A small contrastive image-text model, trained from scratch: text encoder norm layernorm.
Rows from block 5 of the image encoder of a small contrastive image-text model, named by matrix and row number. Rows with one number belong to one neuron. Each number is 128 + 32 x the weight over its row's rms, rounded and kept within 0 to 255. All counts start at 0. Numbers have three digits each.
Before each neuron's rows are labels from the 100 images, of 14976, where the neuron reaches its highest value: "responds to" is what is common among them. Only what is clearly more common there than usual is listed. The data: regions of photos with short descriptions (Visual Genome).
# fc1: MLP up (encoder.blocks.5.mlp.fc1.weight, 2048x512), inputs 309-411
# fc2: MLP down (encoder.blocks.5.mlp.fc2.weight, 512x2048, transposed), outputs 309-411

responds to: text has "blue"
fc1.640:184184098118152203151067137088123101120168149106123179138149133107154106067103111170054110099149102138144121168115096120153116184164136131140125112145081096158138155106150189126104146100157113143140104164114155164169151122139202130154143106118174091190056147132087126093129141080122136151094138115129177105162
fc2.640:089039155171162137095143090169096169125102129114131111155063115112116160164109121070174161115175134130133172071139140092133142142140134104156126173107173155085158081181195135075148122059154145135205157135131168153085143110101126126090145124163154097074058153084093109156138120075213178144153118199134049096121

responds to: text has "sky"; text has "blue"
fc1.755:134167073127081117185093154118120123187196144075050170154148167081105136120139126162122132127186110123142141085149154182107161117132140180087132143108137089123101123171125130152163184144162150137136122152168133179134080122097154077177149127131106141149094116181110148161111124056109126132118168139121186149135
fc2.755:109127142151173117079145138040138165110095140119137098158129125166200101158139123127092121121098102120140158137043102126075117152151097114176100061128161182098134139155150119110145106070129147112174128137184133132170116075151129122104134117114159141146119135154122133128113132121123175082107123127053090142127

responds to: text has "sky"; text has "blue"
fc1.314:169136138106116125147126157093207147140120140122185108117113177082076155128112123116131130115148134099169131090089080152166200151105110104196088121090081155172146064147095136083125197176129154135111123175135135093147114125159163152104142148127083127120050149121106161111153174190191131128177089142165146092124
fc2.314:103097117129111138118089111160134114176145140147111151085171108159126078129168078160117119168107094182133203139115110080126155149098113116123124156107134132117143110111139149125112158145182140117114052119102139110160098155103090103107113122177129132159106063098106168115114114099126102140110161178126073092184

responds to: text has "red"
fc1.531:122198137092098118174082142132116134054098169100107154100127150115114077134158131157138115108190158103066147173099181200121145069157157215124169132137120135130145064138157133110104149148130182101100142091127141114147187135088096103178154110141076087173146152113116068134172160166106156136119107090172133138130
fc2.531:100150161125157126125111143141126125084195177133114065120204103122121143160103143109116176157114155099145090138127108122188064129092140125149101152192068088154081117154130088142144084135101081133104113085163143131187104179122159112125083114106141119115128122121134181136049130189084174178121160177136075117143

responds to: text has "yellow"
fc1.144:144078083068090144146160126183173106138146166133123124137145117107098145157130137157054114133172172110134110126120157115135106082080150129130132171193116101122166115075136145154115097118148118128129121151172126105095072095082101126094137143168173125111160101067081068141171110179150153103111159144161196101127
fc2.144:115128166226132110119093116101093122153154113125118149133091171110128157167043144142119134096082139087112156119077142185121113142112086170114114084119126119173099097151148158114111161219097143145099092119108116152197107119123189106198071077125147167154168165188121148129187119105115089144072150093134100173150

responds to: text has "red"
fc1.51:104153121073163109130122117121079136151100127120138079173146120133106126144109189109091131168146186089122087170090124130161167095109075120090151147100150103148194181184210093101090161141129180146127115139123080092149142136117183115093176121118155141086151168114108117112117142095094139175178116126137178162145
fc2.51:134094102114149157131138148116152127137203114090098125049086150097095121152125116122079185130181105154115146154136135130106080136096155146118166099131089220136083096087065100158136153087118147189122135173192127089155153128198140121135120086112107077131110133102141167132109127108180175081083097170136124191124

responds to: text has "yellow"
fc1.500:096123155139086161060082161180093126150118138170099074117092130138150149106075132152160133119138149154110101148105133038115104116089136157099207129050087099113091095116125167101139144119128116086162104170180180104161084174147115127113126092206069099164178108121117104210151112078117124106102174116140182048115
fc2.500:092086148149095150196161064095103166198148054170089139164137111127161037131129158128124108126084172098093175149147120095115128175172088131113138139151165167156109161102101132159161116133089129158147145135092115136122174147097133098143160122134169118123146129178171126089114129120093170138080170195166139158102

responds to: text has "blue"
fc1.233:093098103112114112110142128138082162090134104161121090137157138116147096127137196080111148154073108124122075098191144176160167189136098098109040090114102125069092116220115140115124134140102097122148089147061122140157184147160085170095113076199123141138152155146134135146097098119129110164006119145094147142128
fc2.233:185138207101161132118170048114139144119190121099219152154119085184119126090112095157111204122188161139133160142174096115081183139159115164141152185148087142125129132070128117189108096089147156100101124130159111136082107129112147159161090164095126141164082149122098184109174150135190162103155089154153148074145

responds to: text has "green"
fc1.734:142106108151148108126153124156115104098114136158111160140095065036117060114158100031149117179185155148170071067151127172122119129107114137124119183150111100101146187143138142121115134160121121113167188108148084175061060108116149113097182223172141192109058189169188113106122149168202127141130179144089166102119
fc2.734:154085185095136176101095152128145153167104105111127124046155148086128166104120110204094146097087149095139115156066127168150088145204155127076144154122090098125168115139171100142128194129097143088119154092158082156104086088122113137101131091106173103119161143111147091162162109129114115110097114039163105093107

responds to: text has "sky"
fc1.267:066167129136098116136146171133156138131176138126179111069073137124170140102133135111164145165150158074094053086145167110115130116220182098108078137134118152099125149101161177094147150146116154140134112125173120118082158127148080122110114140138132154175078139115188109116094104133143060122129104131085164097163
fc2.267:130159146126207207111162185166114124105128117140167079102124148158119120100140135093183119099164105194116186155115097148144106159105137145103183123140129185169155112131213134088111173099133150099161062172110072160150073129104158180171121189079134139171128094116124169158125126092133086131133139150186099091044

responds to: text has "green"
fc1.507:143180143109151155101128133108134127175065088162150194124112096165157139143140151168108117100165097172175122103150107139155143088088120123151112137169141107103103133230099133076095109143153104119133085139092185101092141077117151078144074140140076160168131118101119191138130098180101137165140173132156096147133
fc2.507:106119120116103105106127184155109160122145151118114092122058125101075110135099148174117081058094081136155150145153139147094154100163086178143117108108142142107068100210103182090151168101123151185153141153144071105129154121197126128110128069159144087063178154103131109087114152139206089113206097145177122148147

responds to: text has "yellow"
fc1.512:144134129155122140138091098147106141066130150152089155115117116078144110178086146173169164083176140136121159170087107098140156088134118080103171128098118144137141125114159141095087137139097170163117077164112128180177144151124152126192180171068139084181115150132131110195125099110129107125182105152145135186124
fc2.512:137173116122128145179089159146180084113144152075134091169122067159134142100117174160100067170142111149116161128123138107099107103127108128134095135181135094115079074051141090141158072136168161153171115096139149082164091129040143149130079133090146216110101172124112124117156097067098176068151152164129115122091

responds to: text has "sky"
fc1.14:107118154112171111100103122152110126103106148134084142146115116093107188087093089064174136104143171170162143090161118075143131109076096072104174158091066114139127187134134154128156156059118137118164059153118183101159198140077097175172109139132093088136104124193132132184137198150146143124071158118148177155084
fc2.14:137121149140098123147121103154050087101149046186123080109088121143111079132148138138090072255100132149126114172115177087179139151169156136105150112140149155080097107199159189116132165142163144095112116118094113112087118128125116097076064127124193153148072144145119132163135039111176102100098151163089076164111

responds to: text has "green"
fc1.375:167166113158122192179154082110091149105145140163120136095131072076145113147113142140132132116109166146157216108138103121160155117162125166157131138189101129175099111141088060148096144121148138138123077093097155153120099097177170141138160087116136166117108136111177159138048134119138087132095153079176212134071
fc2.375:139044132146187056151184115163140100111107067082162142123095149129133130117096112159078091137118139136114096163167113133117108129158130168095146195122143130107061130166143162085111159103151114131123154156126148071080110115079167137092106197160127078109180130161122082130150106152146138122125110114095112169089

responds to: text has "white"
fc1.492:159123129180138113114167110181178100084143099118150135151139128147098113139140143091129114158078149087158133175143179173125114076146092097082164154117148194111089102069157145111127213241108137146133136098106132159133063107175120161172106138116130144098117169120129109098124166137139095134142122181134130100097
fc2.492:145138146101163168120168079129087171134109118134139160081079104143132147070146125161116083151078072161067167080125137156152139132130160097128127121133159074107160072095094107150109123118111130102130112114132086094109180104147139124120166128145054092152107113131100119158076091109124118204137134160121150077142

responds to: text has "red"
fc1.189:131111117079095183178099099153148143138118106140165096137140073089071170160120064128150114147097166088151126142183162155088123133121093137153187167180135154107109165133070070167164143145105208075136143103130095095073092087121096192155127176157149099104108141133068158196211134132103093138115110136129133132122
fc2.189:136106157099113110109132099081129115151178134123158158075112178095157096127106171189134202146179148131091148162114121127117197099208136085157096087144105108092139066106144129097164084168080140177158166141174119131090139138143163120156176123114083138107070138097159111073080110097120169116118083184138126079069

responds to: text has "red"
fc1.382:080110128098135060138093143116123111121180108132103124119117161030130100124139074068132122097129117191143125140123100132102060107149140135111136127170193151131138142100084097136134103135174099110115150069105077135155140166105155224152110121136138083064146114160082135140110125158226115142069172161094171133181
fc2.382:093135142114160140111170123134148146078191118124145090100137102154122130135181169122140151162119118094131145155136154126184161145104135103164126128046090122132105170133082150084158141075099120152143110184140194143103105099163100120059137124203121147144142133058149109168110132167150154136146122159125100109113

responds to: text has "yellow"
fc1.465:213124094076152089099103171135178134153200104161108080107122068170134134215078127120149132144183105163117119105146087141045152106086143182126126130164155110180153101070154131156099146136146161144195126155162120117173227135098074132100154131159168139092113057178091096087120127194087172117068092196102136095177
fc2.465:101084118149115095140135091149143145146159143169107128132130115124158138118174120145095102129082097077154158166112131147152066159174128094171081168182153144116095104181102079151111147170161164098071126132124138107163133130118170157184157135164166179113140148131149142082098064150120086139120152125120121142000

responds to: text has "blue"
fc1.305:131177124150109127131154103142150121081148140127060120058083140104180161139136124129148159146133140137154180140185087097160144108141099151118193123097158153060180107130097150180103141099165151142192143126107120112114132116133125118118178133138146148126126172074077142077119127106162134122222106128147145154101
fc2.305:118108116114169128148123163143161088156181113121132157137130105174166172059149123126187139093107170139123138152035152104131136102129152047088118103088108131117127087118096110083112102089144106084093129179152139153121169104138105173115124116181106132139153129138135141162110153162122100083142136133114059092127

responds to: text has "red"
fc1.609:140067129064101126114082082110177151117109125115099126166094108150119124113179119147142146091172123116124089184134123159114107138073143166148153155094078141110162146110118152130095118089151045138152138136122174158128090169090077111113116149132103084111161126136112178104141079134171150117203123118148133089123
fc2.609:102135143092154132144141126149088126131155128134099157097145133078137141123127147174068094161127153122125135133112122122185144090121111134183130137145159111086155147193165128147146119094082117126118119113141080135130090102109125111110124184105138140151082120171101062171071121157117060092176130177150134155087

responds to: text has "red"
fc1.348:113182144146120151165130161180082061128096152110178103167119066083139158086138110117126152143109148143104092188080112158176156082148160157132121173105159151084122150134152168140132139069157091146188155083065120149110111152092104162155160126144122195080153158111139057097083099136137138195144162115166139108149
fc2.348:167074145172107199090094164106153130081148126104111123127131133121174133148086108067048127145158122112093188090180145085080088130138125123118154122083141130104128095176154148091103117178077139165145136177122089132094144114153179178136160141127114125107112104089140168165089134082113093135116091196156125169139

responds to: text has "white"
fc1.21:101154119079079115185142093144137074106142172147119146147069093228098150081123129121157123165121059096073105130084180124111104059152153110135130116138111175055095125139113100153131119140143124091107136144041108154107193083126091150123147158144107136161094194154135119128166108127098149140164157121114105108135
fc2.21:131101145152095108133133140109135160086184160203187145112168108088137191172158115118110082086154154144130173141105149175145142137167129092082136128153087050170189106096112137146047130183107095066158120161193127095145118140107141175142132113144102123080143141169188158069101171170143121164074137181058134128063

responds to: text has "white"
fc1.9:138137140082132137102186129050124170152147121091207085107136152129107122121120079111173127123142119120131111120050054132169179152074154124154118109078159152122153108160091173095156151198125107098090159123154116122136101144084082129144074114091118107133136163109137077121088188132124134075055216119101120187115
fc2.9:112162082155140124149127144097099093099104152129127118139180127134114102134087178133111064152154153102101167093180115073115138124090098176110182161126170096171147138173118149105184120174154144164060059123155128115122157105131174078092150109102167160106097061129096126148125076125171092189148120102218156121130

responds to: text has "sky"; text has "blue"
fc1.636:119110209132119162120112140174108159121126106169139189179117126137128110117121057118157133160135173179145166161148119117136160130149136118106138150115080105113131180153146180181150112092154139089132138180158167131112132145115130119149118164155111168155130092072138157104080196086124124177109128155128100130060
fc2.636:092076118113097205063142107122095107156153103123129151146127053104153179119103158109079102160111109141106120060103139141076145098147124187108120153069140145160159107112175139140142165171085122097102108094177092114145035140130113090147087111096159101101092154124093131143147071127120185139176073116071098096160

responds to: text has "pink"
fc1.303:152135165143135125143134104123083197094168152143109126104167201210113191162148163152165124155111145136132108169153179157134135158121137099147124174139201152076087119137104069147154138082087146136161146068105099130133095111126177159141100162136209113077132103090144080116131104102151160142161082197152121161148
fc2.303:120136088179151098104102084095157171147114069089141161131110110170142074118128181078235129197143179117086133121091112122100146144094141118135112088139120152090084145126102128110140111135130162125144186172133169070112116053139171174127129111088093166115115127176127118104160089131192163107150076131168148111095

responds to: text has "red"
fc1.546:082204176119129144124166118152161165109125120163155075092075129127126135150202176060141151120194147118094102165141117117103175094156094120150186093099090142108191145132076112117141122225131115148137112148120167120161145175177136138179179163118094130096113130150130114087136107127114121105106139161101121083160
fc2.546:151163136083176122117154112120081121135119112148149099115168139076115113110096088162119140173071102098143201093158177075159121161090138125125130184184169169158125205129178109174123116070110128184152165152056079116187133074115138151132135113141146118133142136100115146138122160162166138137116102170167192191105