From a checkpoint of a small contrastive image-text model.
Model: 28.1M parameters, encoder norm rmsnorm, encoder activation gelu_tanh, encoder layers 12, encoder width 512, text encoder width 128, text encoder layers 7.
Training: muon at rate 0.0053, 10700 steps, batches of 128.
Data: trained on regions of photos with short descriptions (Visual Genome), 101725 training examples, 13.5 epochs.
Rows from block 3 of the image encoder of a small contrastive image-text model, named by matrix and row number. Rows with one number belong to one neuron. Each number is 128 + 24 x the weight over its row's rms, rounded and kept within 0 to 255. All counts start at 0. Numbers have three digits each.
After each neuron's rows are labels from the 100 images, of 14976, where the neuron reaches its highest value: "top examples" is what is common among them; "patch colour" is the nearest of a few named colours to the mean colour under the peak. Only what is clearly more common there than usual is listed. The data: regions of photos with short descriptions (Visual Genome). In brackets: how many of the 100.
# fc1: MLP up (encoder.blocks.3.mlp.fc1.weight, 2048x512), inputs 342-511
# fc2: MLP down (encoder.blocks.3.mlp.fc2.weight, 512x2048, transposed), outputs 342-511

fc1.451:175131111099136106132108157125092129077127116082110153057136101137142110149152123132113162127118069139098143159160155130154137139140118138116116148157112120120116109142160121119102137126141078120181120147084111141147163127141142094162116108155128154124096133136152115146134078149147107119129171170088147116142126113152121094153158102140130174112118121138089108161112155138137092116110106128130138132124090130172140155111130120113144131159189135121124143124146157097158197146147111138140115108142123125130150160
fc2.451:112131142130119132092110107145143095156110139180131116160121125158142125127125140132140130131140139117102153078128119131108146160099128149159114121107153101094094128141113123121143108091100162132109146068156124129093129132130132165063161084149105124176161138115151148139154159135111153119136088138081089155108157122146143157140086104102117109121166095100124164123147106120130154087093127140132091153105166119139113118102110163125116170110095104147152097117082124127108122107122160125122132101111144140127113088
top examples: text has "white" (32); text has "sky" (26)
patch colour: white (77)

fc1.148:129084125146118109103104145106109059100138105132151105130086138118110112092136095195107104137143084104155084064089134123094107153129160151163138108116111093105123150095136117110109135144150116151144135119119171141089103159096114112144140120169114139122133087122154144108115117144129132119153143155133129138101117138113136146128165144135099154103135099151133178144134135115125155133079091120094123118122108148175105116148130138111107137136135116121106099148146106156140131180117119130101137152081124129142098123
fc2.148:185162126110060137114169115106165177164101168128108124106162108133095181120131153135131126103165139128103140156148112149136110131088121138145113135120142141082125137107098112116114155116146155122128167091137101135125153080120163192129162125090141086085126166135136158093150104090118095167119137125110081122144090104120150114110155132143142114146161115093132124157093173135099114131154114131111083155155125150154150102093126085120120067136126145105143177164078121129120132109132108087123103093163123130137119122
top examples: text has "white" (35); text has "sky" (26)
patch colour: white (93)

fc1.573:145139110099157140123130140105163120138190118097145118155156104169115137103082127140123121108090138153126092072108154141089099122110139146134132146152090136143152168074119149152141167134084143135115147103141121146171109108127138120116094143154135100144119118106117117137145128137128144139103157101159147145090096147136122105151136139141120120195130139108111125096127116115132136136107111122137134097140154136119080133135157157109128127150127134106104146131139141153109143112207128075111140168181139121111140124
fc2.573:101120090128108116101150149186150162084139147207144090140125142151132116111158126127158143157120095135089143174142100125135135140128123071108129134088146123120135132131173158084120099107191144177126120136156088138093152157141125145104109154132164163115146128133162158171102115135143130055143123122114112143117124114156162111133116124132134149105081180156092163151133103171122105098111143139100167159098153132128145137150102114156136132069133091147172126133108179110108109120054133149127127088110109188171105151
top examples: text has "green" (25)
patch colour: green (39)

fc1.548:101181124163114156103103116127093141123089156092120126147146097131162141114102104147112124119123129131099140173138124149104105088126130105127135136109129109143127079087150159138132107161113131141137106104113078107138103130121154120135133173090146110094144156096113131120102155162185149121159173138114158070128110161117130116127148163126118165128108135120122146171120142134143142110158103129124126090129151136104143123158138145107128152080135121093135165116113129114092138116136141149125117163143111091135090121
fc2.548:135114148156115086171101158141140084121116104127168101144170101123108157118160140150117136118143110127138112095127174148102146098136139140143116168158143176149127109102159150151144098130113136133139168144120096094109127125132137132094095090140141178158124120107132080112145175103092117165137080170158094130084131144102138158121134139108167089165169122129114143156092149135161130081098136122147167117140159105134141122127096137119127119097112116089069118081099110138141130104148112155124161159126140154124111122
top examples: text has "yellow" (26)
patch colour: orange (43); yellow (25)

fc1.429:129110135095106148080166136128086107123145117153140172143165140115135106107130114140120154104137161144127080080130149122075130129110138140143149089114162112111101143155119146096120130133108144168089144091137109162123107133135171116120108145172139124155117126170117118076105135105148072173118094115104125114166174123118069122093083140088113135116155096120101129156127155077136114071112153137114122074110117128112099144103138161124130090142105093113132119124154128112144128121127122104135141140114126112114164134
fc2.429:108108176161167074127124111133140166117069145110145117151108085057119182114157145153128132120120081103125084152094102137132141128147117112139126178109145139139115125072108119130140158100141134095155130121126166122167119067091128152148136089155135124094110097169119103177112119124111158130124180094134121139120110131127108094094124121169135110173123148135130094087141131108148144197116105074146126140121146125130100106133081110122097140164076169164145143148102140157135166124150097155130105132162110160149137124
top examples: text has "green" (31)
patch colour: brown (67)

fc1.262:100099156133127136160132130117086099147142110150101143149157141116122135132121079192086113148135102139099121115151169127153133113107144150146158175117156077139139128159085153122121165111114105139134117131139142090141157098140119134137203156148128095143133164117110164156103064120080138116129148124131109116076136103119157145171100192135189132113159107143089148173140125122172142115124126143139150132103155137126067117135118160147117092122142138127114147100142116187136094135143104118130126116152126098121123152
fc2.262:135108099108120121107150120130156153137180124125116153152104162127111111158109142141156140109124163167133082131097130098115153136132114127125099089132097153129131165091116055099144056114180174132123095121103120147137098142143148118122082096140156149157109149054134110075122135112142130094126078120108134155151070123186105115108127152120103129139147176125153149090102141153085144132142110116110106134123120135156139103155110121126123125148120131084112120158109114099115136102122155147124123132139100180124095109
top examples: text has "red" (26)
patch colour: red (48)

fc1.494:117118122141172107158089163092102147098138107151116104132111113129140143110151115143119167101138138125115110162152158100100110153098108129113151172111151118107135139131119129138161168112110086102130145083105113118128082151166077128104107115125132152124152096119100103182136140155136113103106126133121134188099120124148118115145127138096183101160087102130118134124109143121122158109122121105139087119145116160133153143127112157157125097144103109108130115151165062149109143109100103158130123201111153121158087124
fc2.494:155155131148086146184172175125133166201117149125159128100135114106122148117149155096126126177135088102123097078106101165084140115105134164153137112071175114147138160086085159127104074126145071134089081148121126131137115129147140143134141157114101131125132141125121124094082126082110107104102123122120122117124128161098177143113133169115132119120127107131099149131157127142096110114124127125095164154143129117127118139181117171074132162125140136165167162098108156103133108114145126137152126130159118140115141094
top examples: text has "white" (28)
patch colour: pink (34); white (25)

fc1.579:148094098115133128150107110141152106137138110174112141144115122165145145125110123181133111118159109159127147128116105120113149150143161146097148152156152140105104140146114131138108108143133105081102108152120132115134144126112125167166163096137122142146128151158171130146141165119125114175152106146146183135148078073171155103175107168122086158134116136142125098068122155123105149116170119119124126125110142139119102123114126120126143116137179168109124128172120131135116143135155171142106151090085109131165071163
fc2.579:139074126108109143093177159106114146118096154158138160118151171114100173157148154177116125171104127100140124113146140155111123125104123112186139118118112103134112187102150143148115139119125152135164138098140119139090143110151080125115144157113147139135124107123106103095143097128125113125105136103112089145124138138122086151137103088165079137101145123080131103167120118120118121110108114134107139132124114141149149140132124132164082129176112126114126170069143121124114120136103117086097118126105147081096145116
top examples: text has "sky" (39); text has "blue" (30)
patch colour: cyan (41)

fc1.45:141114122161155156109099164127099100156081182164133089133117121129104184135141130138145092096122145093128090105108103120130140146137169125146147148132072159111115125102175116136101145128110172117157097161143077151101162135125171109109128157156115139071143159135120134142149154175097102152070143135137128141159152174100153125113119129104154126166140167164101100132121115137138103113105098124130094149086109104152145050141059089146128132140102103108103160129121155122091135169125125126129124125130137141148141146
fc2.45:154132111105121117149183135120173126084148088118136123134170122122083073131125124155122125155109129145112136168130177116129109129125109119109111079107166120128120139099129146095075134174125126149116125087152178123117110091121112131144195111111152109142111161107144106113112126112170177110146150119120129124131102097170099131142128116193158159111139114153176136117130119162093133178116118093121117137140119116134116159110139127123141107114159169151185128099129117125151084116185124113146158121079105148142114117
top examples: text has "red" (29)
patch colour: red (73)

fc1.257:119098131146128115144122093169164130153177137129119118146138202054148117124144124114150105144144108160096142151164144138116146132139162132149122170132173103135157128141125147113142127099102127154101146108110145136068167146122127122088134099103118104121128115114103080154135118097122142127168127142116114116151106104120080104116179174119144122114175150141121079115134115120158136116162135175123172161110155114098095121101140166137145113133171119163143134130121144126147129167119110137167120134129125113120106108
fc2.257:121142130134162139130140166111129110117134086110121119111058093163134149131151159140138129118097142100156133114125131091101118147097135108086160117129070187075139117113127139113129123122132118125125114095166102140148084147135101152186135111144173119104151150143168146121143106160116088143104107119155100133151129148163209154123167108123125115137093103097132170139117133115104086155113113090133107093148073151108128137138150100148126112104079102099113144126149114107114127100119118139145101134126122130114099139
top examples: text has "red" (33)
patch colour: red (84)

fc1.464:150161125090171130130138144156145143145155119154169138107104162142102166119117136116133138107171128109117128129104127111117134184103154142128115152147142160115126148132108147160126142098114092103132153129116110163109145080109139133127105086176140146118097165088077128191190143125108150121094159126143153123120126124126126152121130168149125144089148116075087180145113119150086127135125134114124089127159167100112129160181116080106114145143098132131110093102131118165061138152165137121137110091143136079150134114
fc2.464:131112134147150098173151109090120107091138099119094090154148105164116071175125092110139127142135147141128135111126125140125105085152124140135094142114110172127117132158210163095109138140155160160108095135125141127123133174159135129141133168108088086130161117158168115117101129168162121135149123132212109100126126128093099108125122127152122136113091128132174091128121146116118093106139143127141175149111108154148140122090097117149173164099132132140132194142102116143149109115075097148153122165123120169127072147
top examples: text has "green" (26)
patch colour: green (42)

fc1.210:180139120123144150143115146132143137127114094125150121133157107127168101125128112129136117118101153170133138137123118143145089111106174134124126104167154092082087141112180120150130135151115150139113159120118106138153109126131097084087169154120156122115157124169134135105136125067088176154158145148153080122116132134135186106176153149160072163120122100137144145132107138116120153108131137116116102115134162095119142143152096119136156078164132118146163135146115114094129131126110135142122129168148135064135106120
fc2.210:127120119157128141126125113122131071113184159110103164108131144139102115168134095117166148143138133130091129113179132105077171122114081100124155133088070129159115139139065130151127143126129137158125086117135192097100158143130124137135114133144096128129096130119145146118148121195146160102129109162122152085116101121125170103126145129124199099114075129108091149160146170137117138134131151074114164115154115129108101125109115112103090156108098151119094148140112114132120161084126127138128101089136143123159129098
top examples: text has "green" (27)
patch colour: green (66)

fc1.653:128111093104112123113101131158123121121125163110123128086128156135182128143106130086144156147144123092147084146111134117153116148109111146144135098173129112150186144106146126106139123135162131161115103158180097112149115136175091150141085157136154110081167140088125115134154157112097150139061103091108112132111148138138141164134131161143110148141104128140125172098169154085166124116160177161091131095114119158131119131131092115122156136136154124125134092178124143092120121129108107118150119138106108121102112115
fc2.653:116105109151142159112179127101139132109117145127098084146148122139086188147120111144112132122121139131135147151115119133136104104125118136098137147129137159161167114116150120199098109090130126102135182150088112131099141154119158137132142164085134144160122118133094117098121073143127098115183119135163162112113115129151127116119148178141133107164138132120112094086092119125126122142134139120106139205140124119106139111115130163150159082126130099146131120137148095133160091132102140137115087166081129094134125115
top examples: text has "red" (30)
patch colour: red (89)

fc1.660:078108111111118132151124133145143150129104098097111156157153116150121144137111133115114130140087145113093131113138141088112153129183178131102120130144110124133091103131106109129116144113164111136151134127082082106147149147143162095116176092104151127096130071114149146143160169127113106174113097168172108126121138127157134145149107105150179136131117115119093100119109085130066093153113139139116175114120126126162119117113106174110140069106112156154139112152086101142153146144099095125133146131121113130189107142
fc2.660:126162168163147142134143112133121122134144129151133122103123105102139117132146119123134118113183151131124134110140110111142142171148170151140188129116105120108181143090117131104134098114114130146142120135120184112137131119110138182107115187115115149089147155137136149087128117116136138110097113101111126142082182112130119103156120112115129115099123165155183087134141172094174134082121124155112081111115132094104110122134113145169086172115126103103108114127097150149128149111161117122114139144103147128119123083
top examples: text has "red" (30)
patch colour: pink (28)

fc1.527:091112129088170111144101144131117097128136104135160084102141127143104171149131129164124128124154150151127107150142109125106172111107160135133157157169079105100147136107122085130162114114175143105127097124066131185160156128105134177183149137120111146144127137123150136172074124092097117139125117131112119139113123096148117124141100151122117119154112151125130110120144113088124129123139138170160161145152126118101109127129118073078134080140141135115153147189156122180127151123119092121139146115161123157149085129
fc2.527:143099155130130160117156138135116121149107145121126136116147120092100134160124136163135125143118144093115102124109188135152146120146149134143126098127141109148121148154134137123128154131128108178164145104133093157110146123150125079124159142125160136166154127153149129087133095154117123124082142148112108128120119125130125107134133079136093159128173150093099094126128160077128165130143141147125144124103138124149132125155148152167126138106113100107114134054137130153129164166122152094094146086058116144108124129
top examples: text has "sky" (31); text has "blue" (27)
patch colour: cyan (30)

fc1.430:077184148149160117123157125136104103113147120135107122144114178106135159122131115149150122135135122119071111134162135145176118109111122103126095132153120142079153101144149137104149146140161096105114168149121130140094134141117146160149158177150136124092102137149125115138105146141118127142124123138130098095146166133135158142148094135136099126062103091135125138126143123122135122082150100101142071115163110130166116098109126110116119111109109112150114137114098125092119154131102165138119154146095095092139106097
fc2.430:149148078110127118104124102117145144163104163111117124143151120091110162158109148168101119124152141126108137122130157117126128106176141136091143138135165118115107093133114126180071149131164129110167144089090130116153138151112086112142154094113096124164131113140174154118155137135139122140142122163111149139143103130132109094139151068141178137144149136111118139137112128097141137191122117104088131135119126112117097145145130128089142154171093139106133147118125121159119127117174136094134109161155128107125120191
top examples: text has "sky" (25)
patch colour: grey (69)

fc1.155:118088114137158129124098138105112148087130111158173167120120145076146112148120134107141091099130145084117131129133156115107128118115122121123105147101135151141095099134151122125129136124167083163126111119161143080146149151139122117102139144139113152127135125159128121126142124072121081135130099123135156096167137136133181155135068129150145132157128153090129106100165125134113144118099152113148122097148114150119104130110171125145105109105101159101160112147115084100111125122071126116106122122102133083139176119
fc2.155:143143127098143161110149113148105121197163078104090094116120140150145132151153114134094136149108125154113124111138153116130132167108094105148101145213067116169121111101095155102150153100107105115082093156111149157112149125106120137141115153122147118151095112113153087143116110161089142153144146108109104159097110073160102145127130119108155100116109179134135147148094142098106130141147139128087155155117136131125117145099128153131136101118130145154120141120178176111153101113175076121142114194128145130150147145
top examples: text has "blue" (30)
patch colour: blue (59)

fc1.597:151122142160121127181102126132117121128071112138110130137101157121143135127155129136108116144122097166143135114123155089118179111089139106115121146185113083132136173118177155112094119138114092090123147142101161132119111079101111145150099168121140138078138144159158067085174141179155142108122122118160107149163121150091116127127132089123157116101083114067116123115167144166165123105137160139136155152166113127115170162157147121089120104131124150141120072122145141145079153136130149121168134084108120186128152101
fc2.597:114166124105129118115138130108148144118132109115128157064123137129131125148090111075126138109089103099139131086156159189145111118095157101130182112128152138113153100123108108145162136124164158150121123120083102116169113110111109068154178160145107120123114110147170138129128123147111145170122099110148129116120177093084112093142152113124048124117139113176109156165139151116092154148112079123111111123123114127158117111145116148134104107130146135100133136106120121132115173117103126153147142158164105093121146130
top examples: text has "man" (27)
patch colour: pink (34)

fc1.475:114150142143142129125125135113102140112115077114124132072105132124156124123119115109125130155149131089058092118114166138138116144142141121152125155096113155105103139136091101159134128136150133149180094149104109111118150121127118150111090147045170134170128161110141153125124131166147162119152107103140107122120133145123132138122148118100159121156167126139130155147125117149106117086132107079168122089152111114106174119117116200134121129086129090145128162116139134160119121113143123120160111128138088098098135089
fc2.475:148120148141113066157105075144089129145128138141124137162164145150180100121120142200112145134106122172145128124087121155125143131122092116099105089125134148107085134116158157168075144105131152125162168121108126119148120134146131161125127115191091090097092130140071151116134128153096118115122098184136139119097127135135095111146105114137116147177118105106116161118146147108138115165107104148150146160144119082108160140138080089104119189122125104096138114110133124131126176120135111170139149112089123157115109107
top examples: text has "sky" (26)
patch colour: blue (57); cyan (33)

fc1.7:130144149164145095179120146127151146143111123125139121185137143098171128146140152122082132135139102114161119127114151111147098118121158158098121162141134120110139109123124160130115125155177128128159101121100135130178099112129099109107116139135117131183149141126130128054187100150144155092116088111117118125096117106101140155097105133109136158121108134110129151130135200156135112147098190122117156167118131104077157142147098096139138124118137116145086090118146132167156102135148123141122119108117140106112112122
fc2.7:130106121141144083114136117180157128148129127136109115085120153146127119148138096086126114146111158139113139122141171080129106091138126070127143129137118132133126130105129134134115125151125125104102093114069099153145140137127114129133144113144129137092126094167161148112098106152106144129122140144151147141139106124099071150132143113110108078175118066163157124126128133135098142132111126135092117125099132127133132109098127165143185159121194166093108114146136149066092132132164140179156147149100104156111156146
top examples: text has "red" (28)
patch colour: red (80)

fc1.536:128175153100161104116120122124085179147163140105097119151091124127117137159151120119109145169129137140102144151121093137147109155132115161117125111106101134161128129121148155118126147151097150138179131174180114164109122143149132107126127107128127157091123171113132139174109104103096189136151097152129134103101146145131111122106087135150152142110100111134127131098137179178098131119094122166143140164128144147138123129107130133125151132154124116101136158142073110137152148112119113178168079157130089128149161164
fc2.536:168110157127120148114144158135084127098103104105147140084112144125124144124094100128060155118146166105151121094103183108127130117142131094145094145143131118107143139118161122153136120072217125138129112092082123131093136156095129126114108153124171140129146101128174115086123122091134115077122150068115160146169119111129150130120138122119142126138101154098163137150146081072137112104135135096141110122111116114102113130169133136134149119137143141139150120088187123135095131135119119125110138112112141120113131082
top examples: text has "blue" (28)
patch colour: blue (72); cyan (28)

fc1.504:119133106124109153085110107143126140138140118158127115118103124131120081072128123152134169118142112103120156127084112135130170106126154124128095129076099135124127150099144151143145118137151099134130091151104115101140092099102134142152149122104191113114119138118123144132160152171091095083119116144153101142174154136183101126109103103138129109127144104148140105138078094196116124146106128121140096159184167120147062101158153126137141152158134123135116141153136147138150139131090116112103120159144124099133139119
fc2.504:135104170127112086138142136130174145109109138095175130126158172107108177154097132119126135112108137135199150144160133148143156152142124150134171173159111072133131134158122123109095155125160139165181122128110115172101154195130128129104112133157094161143118126135133152106147099112137176116100166145140154155111114149107156118134136159125129106155139114149137155086126107099138136117111092148145119115110097088142158161102115154098161123109103133158171118116161163130104127100142135149127129099150150146118153139
top examples: text has "white" (31)
patch colour: white (63)